config.yaml
arch: "fnet"
model: "segmentation model"
dataset: "aerial photos of the United States (SatlasPretrain)"
train_examples: 101725
image_size: 64
crop_scale_min: 0.7
horizontal_flip: true
translate: 0.12
cutout: 0.4
num_classes: 8
output_stride: 8
norm: "rmsnorm"
norm_position: "pre"
hidden_act: "gelu"
mlp_ratio: 6
layer_scale_init: 0.1
parallel_block: false
inner_norm: false
patch_size: [8, 8]
conv_stem: false
layers: 16
width: 256
positions: "sincos"
init: "trunc_normal_002"
residual_init: "scaled_by_depth"
optimizer: "muon"
muon_scale: "original"
learning_rate: 0.032
momentum: 0.98
nesterov: true
orthogonalizer: "newton_schulz_5"
adamw_lr_other_params: 0.0013
max_grad_norm: 3.0
adaptive_grad_clip: 0.02
max_steps: 16800
batch_size: 256
epochs: 42.3
lr_schedule: "wsd"
decay_fraction: 0.4
final_lr_fraction: 0.01
warmup_steps: 840
weight_decay: 0.01
adamw_weight_decay_other_params: 0
Rows from block 4, named by matrix and row number. Rows with one number belong to one neuron. Each number is 128 + 32 x the weight over its row's rms, rounded and kept within 0 to 255. All counts start at 0. Numbers have three digits each. After the name is the row's rms in percent of the matrix's.
# fc1: MLP up (model.blocks.4.mlp.fc1.weight, 1536x256), inputs 32-63
# fc2: MLP down (model.blocks.4.mlp.fc2.weight, 256x1536, transposed), outputs 32-63
fc1.352 124:093150164122141080147102090093161139121080153106145139114163072165096156097110120135133128144106
fc2.352 132:091125119136138105175179186100116146116116112175136116215108071111113143135177145141116099106117
fc1.353 099:148100131149113110091156205116122117110135156066125182134144074136122175109117128073163136178094
fc2.353 108:145154104113157163175098069136079150097066141200156122134126133130130150162101160160131160086158
fc1.354 051:145144110107107091104148108170128149093149130088077139111134142096113049130162134128172180087119
fc2.354 052:112099153101130165186177194122095095104140137160159113038177144123093117114064110142112090171050
fc1.355 138:143112092134149064116151121091147133133063194100103115107124084190142098123137087063161137124128
fc2.355 128:149097143140180207076185150110165139192137145149111131158116127155144092118144180154087156158117
fc1.356 136:124079177064155159077157116103169187166198064100057140115113092137133190169122109151124157103114
fc2.356 140:142139064142128121198137097175131122105055126118089184155082131138142145154135185105142125133100
fc1.357 167:171066122070150050217124103158091128133113143159106118141175151128071168078102112122155086174167
fc2.357 146:089170127074174168168147165156099131148198118128136139145154062087204155147156115122126152091111
fc1.358 074:192122166092090126128184130094101147094077081109157164148124141096151144131078156136125120091121
fc2.358 074:125091073156146118149150115147148115142099103188049154167150141116143147187113096125066142151159
fc1.359 054:116139170075153070129098132173136133142154108110143123128169168132092082126103134117175151126143
fc2.359 067:140171142192130127151113105195122143141136134175111090099083110082229139110207113135188114092179
fc1.360 045:119128180116159117094139133124114124139126135141077181098117151138085173093182152073136178069129
fc2.360 049:140178167169157134098136153111169098122112136110087112154068140124116127120113120140168156155169
fc1.361 052:115169170144151149125135145083112099122116162083106186050115156128103062081124073121142119117126
fc2.361 056:115098081158088200119099142099089136039130124152186116119192158118105068090117175113142146165103
fc1.362 067:122159073153132066150082098055069056129114153070089117146156169198087154057233167159134139097165
fc2.362 070:149156141103100128122095095096142159079116177159004132130192095086139093164128078176108083140107
fc1.363 191:120126098074110069109139130155109139125071134171152157131117138142160158126150126112096109081128
fc2.363 177:190154160152121128128125090124214118108171142068116166157084143121161132085059123118147124155180
fc1.364 118:109138154068114091097078123102117095147117088087164111074172126152092204134061122103104128142136
fc2.364 123:160100148173141185106115099144172089193124117110117158146145182133126172120092076085154137118147
fc1.365 202:075148118160157164113053178104089076172125125144144120127087098173122159147113119129200108121116
fc2.365 160:092134109149119120081123091152132151077119126115053145128130090165117106123130118148130150094100
fc1.366 014:106130109126130130181093114136134151169097130134096086048129145141114123088164167127102175127165
fc2.366 016:103136081205107141129083116149104140126098130159178130169129123113108093060092129112116117169112
fc1.367 098:217114128086109122133126149129177162118102111145129143106111183134123112155103144137069173146152
fc2.367 106:121094161136130141185155124181130223129110128129151143093128186065176121166068164080132139175104
fc1.368 053:077154211073042132150122210100128186136125117071122157089089145115116107115149135104163157143121
fc2.368 064:116151137130116136132196084143126127196144116088133103125138096136121128145129200121096093094120
fc1.369 074:119135134120103121100140076130085162120068187093067128078190144157163122122169169119108160148109
fc2.369 077:118115154134142093152108210157115142114107121180097186087089105136091134115077100151140103126130
fc1.370 073:164107152088111115107146098168140183083178138147166141186135152110135168099092119072173128155162
fc2.370 075:115178169097097126109125127117104129127128077106186097076159048108115109162184148154121158134163
fc1.371 149:091094107088186108137151072142128165180136112160060198152136160125117143126112090134149097119085
fc2.371 131:137150091148126173140138157081169117065088112076151115106170106170121102184140098159156077155158
fc1.372 075:086193127177144127143132136103107165142109156102101138080161000116113123153091130137100177114073
fc2.372 076:079119150103105127159083127126127153169118139169171068167108101066124159103055145079099090120169
fc1.373 172:115129155109086085212098092102092153162122138177131108133151135134135140094116150138138139100116
fc2.373 167:133117111144144156119162122112081122137108140125149139088132081173146151149144110144113085123148
fc1.374 058:152103113184090094152120153091215101140149148163124146192128114079119120102135141132135160109140
fc2.374 068:154082120124162190137114135150155077150163107102145188124150122083100135167120151154101107113134
fc1.375 099:129113116152132102094205076164093134119118114213120170077146153173188174119177148127151179139152
fc2.375 100:076138151119124159099084158158078155124161130111137098173157146085069130104130119131148119093128
fc1.376 200:098183111129141079120152112095121138121112099055155120102192135142113154056122162100122150142134
fc2.376 199:118154133165093195071123134141117097107111151166173116110131119134151076165129072142159148099121
fc1.377 044:164144122150107136079113098133107122130090138115082128124085104116147141104108160119107063184092
fc2.377 050:206126101181121165134142137196137128084091096126128111097130135150111105127145130153154169066121
fc1.378 024:111100104084088126133149087084096181153172076140147124143083121150094112115143155146125191118170
fc2.378 024:083148127138143128059116117131124161121082169158110158102111105165094101117102104089147175127108
fc1.379 052:152088116128120133115217085167169113142127107179075231151157118115101173132101115151133141099099
fc2.379 059:095086079157138062115159115100115102075078126109127139152050068132108119104117109148142092183105
fc1.380 092:139158085115111110078155155077083132134146089102171127211139105135109086083133118088161099122118
fc2.380 099:114121141135154140171117101123122082165115138188158183132126168093074114114091075100144118111154
fc1.381 057:177065094146138104127091142145139148132125080116148139185169132192063170122104111088156166114197
fc2.381 061:105167127180114115151189154102104074131187109174124108155137113145100140148174151066147104154075
fc1.382 124:163081128192187079168145155101146156104145152117076144110147108107086111208113119059182142088108
fc2.382 115:131076125108140116140146138098150141123091112100131066136076124155182166177172134126123145135131
fc1.383 078:149125163107106124145147106080115156178114141049163151072123135147131063095185114142117155190089
fc2.383 086:159068116119102124114102095156110125136118084185160121127149115118118187149079105095131102099168
fc1.384 106:159123100152114094146089142126101127184083123195175143080112134163139091114074096130089105168183
fc2.384 100:133149164092122148084167142195190124116131095120116078139153140140144189119171089129120134092149
fc1.385 090:132126167106048142092145142070115150118076160122148172137098113159142103100197135125188094136081
fc2.385 091:142071152154105130154077064102100121152112138188124137153110157111110149169119089165093138089085
fc1.386 078:124109178105113115193164124113081130102106079110111096116043127112072161201191188103154162071111
fc2.386 073:168130149138116104103134147052145147136147133094100126108131112168173132073149137125178070144069
fc1.387 051:097124104143089145149124224088081094129143181148115141201134129155161165159157109106167150167147
fc2.387 052:121125101060174078099121031135162134101116160153127151124126151110147123145127113162182067099139
fc1.388 065:102120109041119090128091117083099142114087105150140137093143150114177111137110091117134125135120
fc2.388 068:084114202098142099052157126102153156125140162085126116119135125080171164125103079160110130164185
fc1.389 058:125156142169130078184162149081117123155131114178115143129136166115113132169125106158097127146137
fc2.389 055:139093178107129165141074155089138147120132130075114062160126160094097176081116097128106199112165
fc1.390 015:212096078153156111145125115138096126137120146130155136095094175161167122117088156082152148155172
fc2.390 015:126108154146121182146150092160116154167106121151122073096128099156130113154176106182123085148113
fc1.391 064:148120118108129081110176133111144113113104106103100183144101177091132115078182178177137137115092
fc2.391 059:112122127162126089151140122088097141101157132130144131079092145149117105124067110198118143166116
fc1.392 044:156085127127107111077063173142110142162097089112081114131154070104048088121126189134141132084180
fc2.392 049:127102139129063111124142068130099159059109104090170122156113085129089149162139141131167135153138
fc1.393 087:064121177099141114144081161129116107149191122129142140249119116146085090158058154084103138156096
fc2.393 094:172148101096091139121120129221110165087148088077154169155186097097176135137166175169105107158168
fc1.394 038:180153145148096133030135140094072179149123092146141083127181116117109103168127093118121163159101
fc2.394 040:142130127162117142154087127162120061122152128121080163102090148117077103094121115134125074110147
fc1.395 043:128140071082124138148129132075114133095061176121109137096144147137157153083140179116073151116115
fc2.395 050:177121153085067156122100140109111120230080098133106117124122132168161138140132088157151108126128
fc1.396 143:165106143137118114145140173115122103119139145086139112109063140107097130134150119118106154114088
fc2.396 127:142139086153100191105144143164155124063217062110134105137140116113103094188178123153124121155192
fc1.397 024:127115074092010164080131122134119112183082126157136125154093171088103180105128118092131113092110
fc2.397 030:091117116154106125128136137113145107153156089169094074110096105153086148110135086095105096109147
fc1.398 065:124098189148128126134128125142101154161130089122179147203108099111112054113119184114089100079111
fc2.398 069:097142162131109112140120119114099091087114031113088144099167113125114101134103062134107140133116
fc1.399 131:161128108083143112145083138147089144113151170082159113087137099119068139117123114052188118072138
fc2.399 127:145146148079089153086111150130190149154088108128110104167072110179201099129137135110175089072107
fc1.400 110:124203155114097141110114103092083135087155118125132085185097127164112149145186097163138199165137
fc2.400 111:123101161149105106143161137159107131115096153099110115146111125161124160131113152157127121086136
fc1.401 111:162110113185130122106078124148162091119108088144102167151071136134216133085093119091109115174137
fc2.401 107:117157172117171087169123090122065138128143120151098101132166082123133121122139212094186191137156
fc1.402 054:071136094158148090130071131111122083177108151154125102117074083110145130175064107100121125125162
fc2.402 054:095120163191136165174132053131184142100139139129075096132137113138141142120131085157148122123090
fc1.403 048:158135180053115149153100089153091120131138084128180099124166107125089096134159160140138097137119
fc2.403 050:116175086151114079125142182130148098145067114149123081161149140146080113101096111142071125112147
fc1.404 040:129088136138133054235153113141150179167130168113142097238133098142136133099172198167127117119106
fc2.404 041:110091140146113116126158124138154195145162117107153159149156119133196158118093140078159137173131
fc1.405 086:166078151102162112118085093102124121153129104098177167096134134101148066177126145063172144161131
fc2.405 091:109170101122117152106164145103173120113150063156162105160194106114124086129104115142145140100120
fc1.406 042:121089117138081125159132092093116174091086180132136111105088120103139100106063134142088111107116
fc2.406 039:170128117129150092139151137180157146171175096147084123184090116126130144134052149145120148159153
fc1.407 071:139132091132156149065093117109166142142128198123182138165111110124088111138138093122130146140123
fc2.407 069:110109169147143144124106161075093112117113147140128123105136079190104130163134106137134064137149
fc1.408 140:146114156131117132181178156092139122180087063161093115142166117106115149146207182146115147120129
fc2.408 144:087070115175137169113100108156094117102136115095127087118111127125103145099116090138106123080109
fc1.409 127:142072161153163112073144087106123070161179166165152086179075138134148108155133117090113177160159
fc2.409 126:126120144196110162108126138097196108110101155071084098127091145113128120133138140116129172184167
fc1.410 048:105160110125096129110139138132147126110125116125125158164082115096104192150165202122142156104108
fc2.410 054:112150181100185134105127081144101184095193113146138065203101132106128146150131100138141130197094
fc1.411 123:135173123066146039163111145134162127136148071131118112083153122126135149171110101125090110145103
fc2.411 128:132161161106153097097129132089186190118148095150133152188140134119117065086126096132124092159118
fc1.412 095:173129122075110184110132116144098179111101077153087090161150130108138148104138161149180113092171
fc2.412 094:115077202139131076148191176162131115095121102170097127099137127095149069163154131137106132149144
fc1.413 089:157110117091108147118076138154083141086172153119109126142128128135168112078146153091167165199100
fc2.413 092:120116138116132191113158139136151083121147158135163115063148142131179061134129091093127097101143
fc1.414 019:042172098139156114130146093112114120145088116144094167095120116119095095114100121109171116084155
fc2.414 021:084128128142119128094077080059155116114087128129107090132135115147129114079113097127146051138111
fc1.415 095:182101132171143151118164134113220060179142118169097132137118102135130105114081188150138144132152
fc2.415 089:104104078108085078104105081102073152149122085115163071164129103099175071124145077155129116109091
fc1.416 093:121205086111107125132204093138123123132152084161121075132106100219102148139143162158100128063143
fc2.416 083:089113126124149100076122171124153128115143175129067122122090112125154106124088112101141086161070
fc1.417 130:099129097140112119094068147118083143081096105103137159081175109130121177081127154128157141075118
fc2.417 119:152071147139165127180168172127125138186091092196106068143141132125127107151139060101109149113097
fc1.418 062:138136066064179150087117073120126039169123113145120129153095138107118123106138131109161126132109
fc2.418 059:160157190130110102119164149159134152073158153111162099134114157178154067126139110167121153115110
fc1.419 068:176084160161086051133147154125098143115108154123113148154114133092157137078118159107173079118153
fc2.419 074:152143115149121133155161117144117122161049087136141117137165148167101128181115178175159112183112
fc1.420 126:111169140146176082197177134106095108173116120149132101138083120131102130138094128129159138094135
fc2.420 123:135113162128118181178101086143147167117126154189153117119092096104118152128149082112090146141087
fc1.421 064:144118140166150091190181146199056133176121090169134139146150079052148119138158155145137067109074
fc2.421 066:058102110088097147090105046116157146128133133116130145120109188142146153185079079155103169117122
fc1.422 031:059184119135136115151101146102150134139172090194129099112043136087155063126108175099127125083115
fc2.422 032:180098133118096122125133142111107119097112121094148136144112135099095164102129069137160139169105
fc1.423 120:161138160106074118174167163104160144173176095089146157136164128182170135132077205142124137148083
fc2.423 128:128111121085159117090157153127143078186098192155197092118096126116107156124159114158065076144171
fc1.424 044:094065102124149130143143096124114154130118154159121100122106108167095150084149078076141143136166
fc2.424 049:111129090149160138085110175080172108182094083125159124157106111175122072140123081163120126124086
fc1.425 069:079118125098151074143084142133158161175139085086115103121122147131113116135149156114161147095148
fc2.425 080:124142121097159206078166131085094139147070089153151132180093065131101096133143059133130130096163
fc1.426 142:110167139131176074102102098075172110128085124093120122173073141083122146111094136156149177118136
fc2.426 124:138102169088137145083151126083117135097138159140141141114147129146069118141054116090130073099053
fc1.427 109:192077079121126071136134114133071144091125121146176126096113073082182161170128176143129139150137
fc2.427 113:153166114109090106143150178133132139168099155137168177127185065154135110126114171125112158080145
fc1.428 133:137120108092096125087157088151099155128168126154113116131096118075140164091064057090093103142096
fc2.428 137:151099135192173183163133102107131150079125113098174186128159096120162117137093155091102165114106
fc1.429 097:111165152104137144102168100175095214150118076134132175137135132100126199175083126112176139150121
fc2.429 096:102020100105073152095167133118146090092128157126163111115140142122130060139178095132146140091149
fc1.430 105:138122129138122123121120130110169134112118064087141171123169151146107141108053130210146128171155
fc2.430 117:075101149106157038123144146121080072159125103107106121154132142124149162139126113169179118152071
fc1.431 073:139093148097056121197119167104116136160234096101119131121126083028110158129101167161140107133120
fc2.431 072:108049101119101132084077094116115087142135101061146139095072132092111135126147089147125133139099
fc1.432 155:116085107069116117091109172180038099138182137125132173198154181100109155145104134147130149155178
fc2.432 146:184114149121160104160130094104197150170128056083123137143140127138188102135155138116161106124093
fc1.433 140:160141119125076075095123087165087106147091072121150173142128166181178109211155103092180133150139
fc2.433 132:121106159136171179094117192150172117118141107124154096138140171132145168072144135106129138148124
fc1.434 065:092125157164131103151138128120153124114107152104132180192124089122177115108133135128086117069106
fc2.434 075:149113145097090152119131099143086073108115120163108152104103173077109103114114092101183116101156
fc1.435 051:094101070146075109146124113121096146057101091153098160121128149145146081089159141107131102078191
fc2.435 053:123127157133167067138130142129080196154107158119142116076119128103127096171140078144152144082078
fc1.436 119:118149128066105148185150109132153177159109097144157142147132141072091152154088156088121144140163
fc2.436 126:104124104097143166101095158161084185139168115159151098173146178145109122133080031144126084108096
fc1.437 084:097118090105163115128089074089166156149150200096094164146121135101137145092202154098139121085110
fc2.437 084:125101122191097169132110168135069137064146104147097150127046135096072089180107096094160142161108
fc1.438 016:134108112176089076165121156063108106107151156182106134192098147107093083128078158111044161108141
fc2.438 017:131134154136118157146117103135144178091103125188124148113122110145116122169121058099112143147120
fc1.439 062:181148113116157091150158058130128149139135197114128206137058207115156169138090118182065114098101
fc2.439 072:104096136187146120098086152091067098114138105169103183138145118108147159100122142181070152121116
fc1.440 161:130112149175094110137134158109161110085146106106126139072065164110181134133121075059147176138143
fc2.440 141:145075115136143166146186146164067114156144136158130141175183132099053134107100120171070095102092
fc1.441 148:114062138087159081111119128158082110106127109157096111161125103142123168108090167096101106204041
fc2.441 130:151077197136074145087168167161124100103114121061192156160114118100134155128125132137100110096191
fc1.442 079:157165145097180151107110124143157092129133117110122105126132148152167036106124148102106152084102
fc2.442 072:133109181131119111147177127103094137055111102171152153126103078124154121068216105108090119115132
fc1.443 128:141122124071116153119125128072180088180113120092110192146156143131126089182152166136138118155124
fc2.443 133:183088116141102145119111130117192139112155105089150119143124114090169163095171094158062129156126
fc1.444 046:130161186174111163137132107169116098137134108137153109173223138117114092185111134099148123075148
fc2.444 053:155085145147089133098134185163129134114124089095149128119116104191108149119157198140116110126185
fc1.445 115:147125167109128092096134186148136137153150157133090139194151113171132167129130143174109149126126
fc2.445 116:139150203150165203153163093188042095098099190038135141110098125089097118128121092149115102152120
fc1.446 185:157150152116153104190087083120094077126103140076127092119158143135067075120154120095114136177109
fc2.446 158:131074133169106122066144131084187100151151165135119105146136106103165126081135124102093111123171
fc1.447 082:149078140109133108191088144163140149140156068112182147160156123124157117090120126085152137106148
fc2.447 093:104122130159116158143138162146085137125098160178116155104153164128103194165180165174097113103074
fc1.448 139:144155133147112165112153144130202134131126103087115188117169104188117166142103153105121119155109
fc2.448 145:098056106118116065122150133112109134104116152110144099099092149155104177109120124095086110058178
fc1.449 136:093131097125096096102183096148137164132151118151124125121140118158111147121086134074150096092165
fc2.449 138:164076107135145098088107185133142122187189083098051176093119122123131180119095149194159142074118
fc1.450 078:193165149092111120084088110133096173124103075134135147105116092133147065137135124148146129125118
fc2.450 073:135166193106112099168180132127101135113138129115112168135163140165103166165170087097095108120114
fc1.451 084:040154106141146167158124110084123108132129081111110085057141060123099103176080082150088142157130
fc2.451 094:182099153099107149105202129130093165134159144125109191149160142181197100143134210141055073115112
fc1.452 054:094067139162115110110142166118092127088158126137116141119129070151158124153170185164113132138114
fc2.452 062:202098077110148151161146089172126131055145084143149086107086164163135156105110101097120186097139
fc1.453 166:128136108192153130110154110159171146150123084153122128108136122117098131070103111071122179186173
fc2.453 167:121150135107097105135145152121074081094101163110075118080090119148160120210181146125138100106071
fc1.454 043:174126139148116143156166119138098093148100126064152131147091255105165075083154128132072124150146
fc2.454 048:135106159095219138131130149097130103062122125111142148149145108101115128149169143092139174125112
fc1.455 120:105148118160093118123212115098137104150181107177140135110117166105126196170172141044097118092125
fc2.455 129:140155093086105124168145102152120109122161091112125165207088131086127101131176175141231130096133
fc1.456 094:116146130089090098090143117161034113151131130115141120101180113165132104110111118143151109175098
fc2.456 096:132097118126117120126067137124200140118120090123148126148090085070119180102148058144165123094162
fc1.457 052:095159181100073127080116106150152173111169113132191126101127126078189114152078095100103122180103
fc2.457 064:073145130185162100159126108064039131143137142114125136105110072143086162124148109153131171183161
fc1.458 156:143160087131086110133132106102099081142120179095140161197162137122070208122118140087112172046099
fc2.458 160:173125161191115057145089117117054112152092164132106077135118149134072083093061173110134135158106
fc1.459 143:145065095081072111191160117113078124148083117152135122136120143196093178143119100174176191071150
fc2.459 134:125133118067132126118101125127167139176104159166084069064158161081153082104115130057157001171131
fc1.460 052:101128076036117113132192090116119147144085097146124161135127159156142128094151132147117094102135
fc2.460 056:060128114146093125162133162168162091193170110162172104167129129133118092084105111111106143109163
fc1.461 100:106190199192131144133151106100116124120141079131120121097145127174084115134119143126140168135185
fc2.461 106:144154131098120169099173180167082144108217089113150147185139117158139131134112138079165127165086
fc1.462 044:151115123077194114099127186105106111111090122103120136153079112135067148109166141135146138105109
fc2.462 048:160199119143124118172143112150086126094119143136139106130165067199090170124108104127118174126162
fc1.463 075:152146084114157118110120139135109086121129095127039136097171131191078134153135118136050148071125
fc2.463 082:102169153095115125151121087074097107147129170133122142111124235140117131169214153174194076120143
fc1.464 094:087118113121104089072165118163171105136104160108066127115142137185106189090077182159126077128130
fc2.464 097:110108101173131127216055184118133114106114159147122118070131144124121113111163094170120188129173
fc1.465 077:150102163081121126153108163171163140149170124194117165194117133106162155069075134140114170091151
fc2.465 075:164127185142105099080155145111147102160107129140158195125140163136098106136080130136076165150113
fc1.466 053:089157095061126148149125158133166078147178147101150083088119119083071147097192193114164136118147
fc2.466 049:112198181165090126074156116151128134145078138088143183122090117152137085161098134162135126086186
fc1.467 046:151139107122152117131112146118126139153147171070112143135090182184087139072127157134145122179103
fc2.467 053:130178157141104118125121148173123098156135114150133119146099110116118140104109163136140120159165
fc1.468 024:103152121082140111135153107129070166155164157146157158118106166105147158131102156127118106118124
fc2.468 031:098139138207127175082121147147101114162118183104171185153133117183114135118092121199146133099147
fc1.469 125:104160166133105137153135177179174114114114127107071137157115074017134146120077116143087106124098
fc2.469 135:200130142142098153087120128172148140090119103170106112142100189114134124140019144096116178208121
fc1.470 116:171104130058058142198132142140160177131113121150135160146167044207092180154128106166143105142144
fc2.470 104:166161086125131112086128108141028103086173065104152104155164151114151172129096127097063102099140
fc1.471 053:166107166084047121140164121085176145179155144127150117077089082144173146105153125118130087122131
fc2.471 057:118107114152094155097149129129058122086136153136117117139126119133131165141134106183145145096083
fc1.472 145:078199158123048079149042066094116106226158116162121128103105119120116103131177135120194096149131
fc2.472 135:114183148161161139160098172161145081093136142111166076125131166167117063107138134102128109098194
fc1.473 087:193131124136098146117073073149136133111087128102155108103184144132071119115164105122164098145111
fc2.473 087:110115199102157114139142163163144089169106103118141189160106130168083132156123156095074137114159
fc1.474 054:134127164134128162193136198136121075120110156121137131148139240179121135118135151115148169157154
fc2.474 063:105141113165140143177184074172150128142105150112188170125172145162122142181123113095207096128167
fc1.475 118:113129176108151127151117133065125116132093137093102079135109181070121109162071076121097162104107
fc2.475 112:115119126166083066090138123087141124089137080102115105162127123170094137186140196055165097159136
fc1.476 117:075117156087109151151167153107163171198168200125100165169187114080124126082100093082111197141097
fc2.476 119:147122128178145115179079117148146200125128164069079111108154117064079135142158097135125081146178
fc1.477 095:148072147062109150127130136108125143127093126134155127124113138145136119068117149147123170083152
fc2.477 103:097147167076090146130119134133140198139149131136091098109096116092146134187110088075125141135151
fc1.478 068:123176130104121048122156140086096152192150112216165085165150123143106123140182087076135195127097
fc2.478 075:124171198152164169149144094105151123158142159105123113125142109142121183130116098114133088133171
fc1.479 098:160156089129086127153085101054099121099107087099062080138110071172097138154182113178070140138132
fc2.479 097:163136185158110124144154088093112155145101131121214162140148078093115133123163093089181117109167
fc1.480 123:145095174193147157104166085147097077110178127174114084141112070101154126074069140131072142178121
fc2.480 129:181099075144132150182064149168124095145164123102172118134193139132118074122185103107140142098129
fc1.481 050:110099009147151097107139066206135116110115137125122126146091161120061069109152118068065112151072
fc2.481 055:126153207099078166055084193138113131106147126139127116099111149117163075135115135127162128117125
fc1.482 106:136136131106151100138136089066097130116133155155154133049191144118115131175097124106121117122127
fc2.482 095:077129192079185046143153180130102102153077170154137166163095118153094156119111138126169117076183
fc1.483 044:086097137140089142132108117121097155138120161127111110075129116130116203110101161081124178107159
fc2.483 050:161128101099072116067119069148148147158165138101088122127076131081095098121090121076120057090077
fc1.484 089:093180158172148092194184163118086124120119129091146089141149081160099104129194121047115136103163
fc2.484 097:133158139124157128085092132114195156134159216140139113115120094123099122139166161107146112098128
fc1.485 105:087132078138157157091112086123068085129155126126159110184131152108097136120116162114157145147140
fc2.485 098:071108165093110072157114091127175148132115147118096060132143138091183165114160087097138135050202
fc1.486 163:145176105136157103110143125096156112172115133133169101076151113158133119100155130116110108083102
fc2.486 164:144130181119128112119117066116133170116120140126155084160194112175133102156150116125131142162053
fc1.487 216:127135097080131134103088090146138122156150124139141187106170138133165139122180162102177200109149
fc2.487 186:146117187105110100093082149155082112116095121183140125145140164119119123183116077124161134125128
fc1.488 094:166075081147071112132103145199129117136152123140136108134044163100108112067099186118029127119136
fc2.488 101:118148094122183059105165087146088096076124130092148128099136171074129172070152165112147128135120
fc1.489 064:151119097153112148099111122145075134140125143151064139070169119103118133160141164132190125096108
fc2.489 063:152062156134079106142091113073111171142142093137106073121106217088108147144132101129128148123167
fc1.490 086:058169178111099102141144152141120158120180085141111130115125215080098133127145132135163161121138
fc2.490 093:048098073116169071106133099108131172120111064113167105098177176043179175111096223121121080142104
fc1.491 070:137145136107133073094080095128148152124144123110098159134119156136154133188087143177208141167146
fc2.491 074:116133119155108057138171122134156141066186110218157090105093089127121077141064147112106140135160
fc1.492 120:126159138102138133125130071116109126053144142131161142138062129139138116071082132119102120083096
fc2.492 122:127094126105139182077124162152163177134141127211111158080191179133135087089162151140118114144162
fc1.493 126:094146118063058095130151075152132125100153152104138129075144139091106094098152139112130171127115
fc2.493 125:140140164059136125140152155147107119059152135167105131090149145116102093122083111117135117116101
fc1.494 042:097145113123156122117148166112149109139118130085146168163105123155122121121100139104079157141164
fc2.494 050:181186115073183127106062075134157081102157093134117093167101137098091110078095087152144092143120
fc1.495 080:105120131119160149109190145071050100104110154127134128105088112160121107078191136094121088174121
fc2.495 080:106114181155182113161091134099118128103132056096138118112156107097195138173138141134105153108117
fc1.496 125:167101114070132113099080120180091146121117181128057126115139115137121157151133110150067114142129
fc2.496 121:125133138106110144139105165114133145143132129073152149076154122154110141097105133111176120158165
fc1.497 050:106128152152079099076196140123140101120102113123114148152123161125135180161112078100112138112116
fc2.497 055:101109128089110115121118154149110165130128145085159163110104096149132078101130093094187174159212
fc1.498 108:106120196136061102105103088107071140161111000153130147154147055122125096124131074108141122165125
fc2.498 127:145139100110078100142213062091145112192141088167139078117114128087133098152191144105143101113095
fc1.499 081:200158170118063083118031070142109125133168154065140145147160182095108079111144152166141094118115
fc2.499 102:152183114114155161133128131160083073074118149103139148147195181165101100107076202133095087135149
fc1.500 080:110135089076154121140170131122170154175144110088091108132108115130134150116112116091123177135134
fc2.500 092:049082190101184090148169111132154208130105110132115116103098141146071196141164161096158131135117
fc1.501 147:129132158113068051122108114153184129149133127166152150187111079131112150071135122096127120146101
fc2.501 143:095117198149109169134129110073164157106054130098078051129156183132162094138119163120122092103101
fc1.502 098:180131199166143100124170149144138103152153115163143110181132132118146155164140131133035196069119
fc2.502 097:105155099119126122110188107153131094081160131171179142115165071174115130128098146056214097136103
fc1.503 081:183114180159131169192125092099155101110108165167100136086156147089153164120132091115112190108134
fc2.503 075:057163154149146067185123159117141121123127065118173126145061115074150116160148129202111102131126
fc1.504 085:123088108101145119129134057130099127137110107107081117122139086137124118172081174125144131103167
fc2.504 090:138124153144087168105077182122090091165096132101229117158149112104119105142173076133145114131121
fc1.505 116:165140123168119114083112123163125137096153200127153102166094069093113053180113134141139144130093
fc2.505 111:178116148065141095140127115165142137141115121080138061115170134192145149117155074192063089175161
fc1.506 133:097089075153167096098179119131149120163184092128148101115115158109098144094151130116113194099104
fc2.506 129:148096118113106153183096144168057125054112099171129136203158154149127117142125077108155103082167
fc1.507 057:133179162142053097132141072154138060132224151120079129135100017176127111126127133126119171182080
fc2.507 048:159084189166071102164124107094092056206097146124154164141061089104101168130105113100123146125119
fc1.508 075:152202108089122102154126130209070101118145117075116156124131138117101123176113168149156166160131
fc2.508 073:112116172110158150145128133070173180105112112086089120197080165137118087094090110168109143162117
fc1.509 068:136143180171170056182086108121140135095058123106138053167149129104160139176104140170155169071157
fc2.509 076:119150130073119094126140154154142167160073119161109114159184159149100135102164151039137099141131
fc1.510 126:097133143164112143135128057144089178105164066088113158152133108158174087162133127122097128139111
fc2.510 138:156111143049116102139130190123143125126157125121126128117120101137131162086111147131093140092175
fc1.511 067:080108128133210095177155097112170080155138077117105158131061067181132109083170146119130160112144
fc2.511 061:142096139132096157121198087077140182169120152103165106171095105144102171118134178142141126128124
fc1.512 051:161114127190090095160187032089112074112131156162151143085151093080059167055117148140107185113140
fc2.512 065:095095111130086115117095136141093106116147124126140111096101154072147075122082092086132085192158
fc1.513 083:138142140111170114074132082164134135113099065154160134163110141210150171140146145144109093126151
fc2.513 076:139165109170082172169110170070133080148098127127160131148117127097137142116142079188144163106091
fc1.514 106:132097091103121118079111122136114197165102099130095147144134046130121084146180155154050145135131
fc2.514 112:124070178099098119115134043098127111067189120090179160132096079106145118143069119076120126082204
fc1.515 103:153054114157162156106143104111104060128085147090099133176129133155100114100118171105110109121174
fc2.515 107:105098175152066079166177179099169176115171173139092087079134146085175116208158120148137122121115
fc1.516 043:121137157099140130113140166116117071069081134148152187138102138084108140134082101068065129113176
fc2.516 044:165107118178073157110121128118151106090113134094208166090114116146135064127131146095171124119155
fc1.517 105:156169123146099127139101161153138106150006138131137127189099175164114127091112132129153154130107
fc2.517 114:124112185091133110085119126133123123146081138102130089060062172128085182155108136098127115127123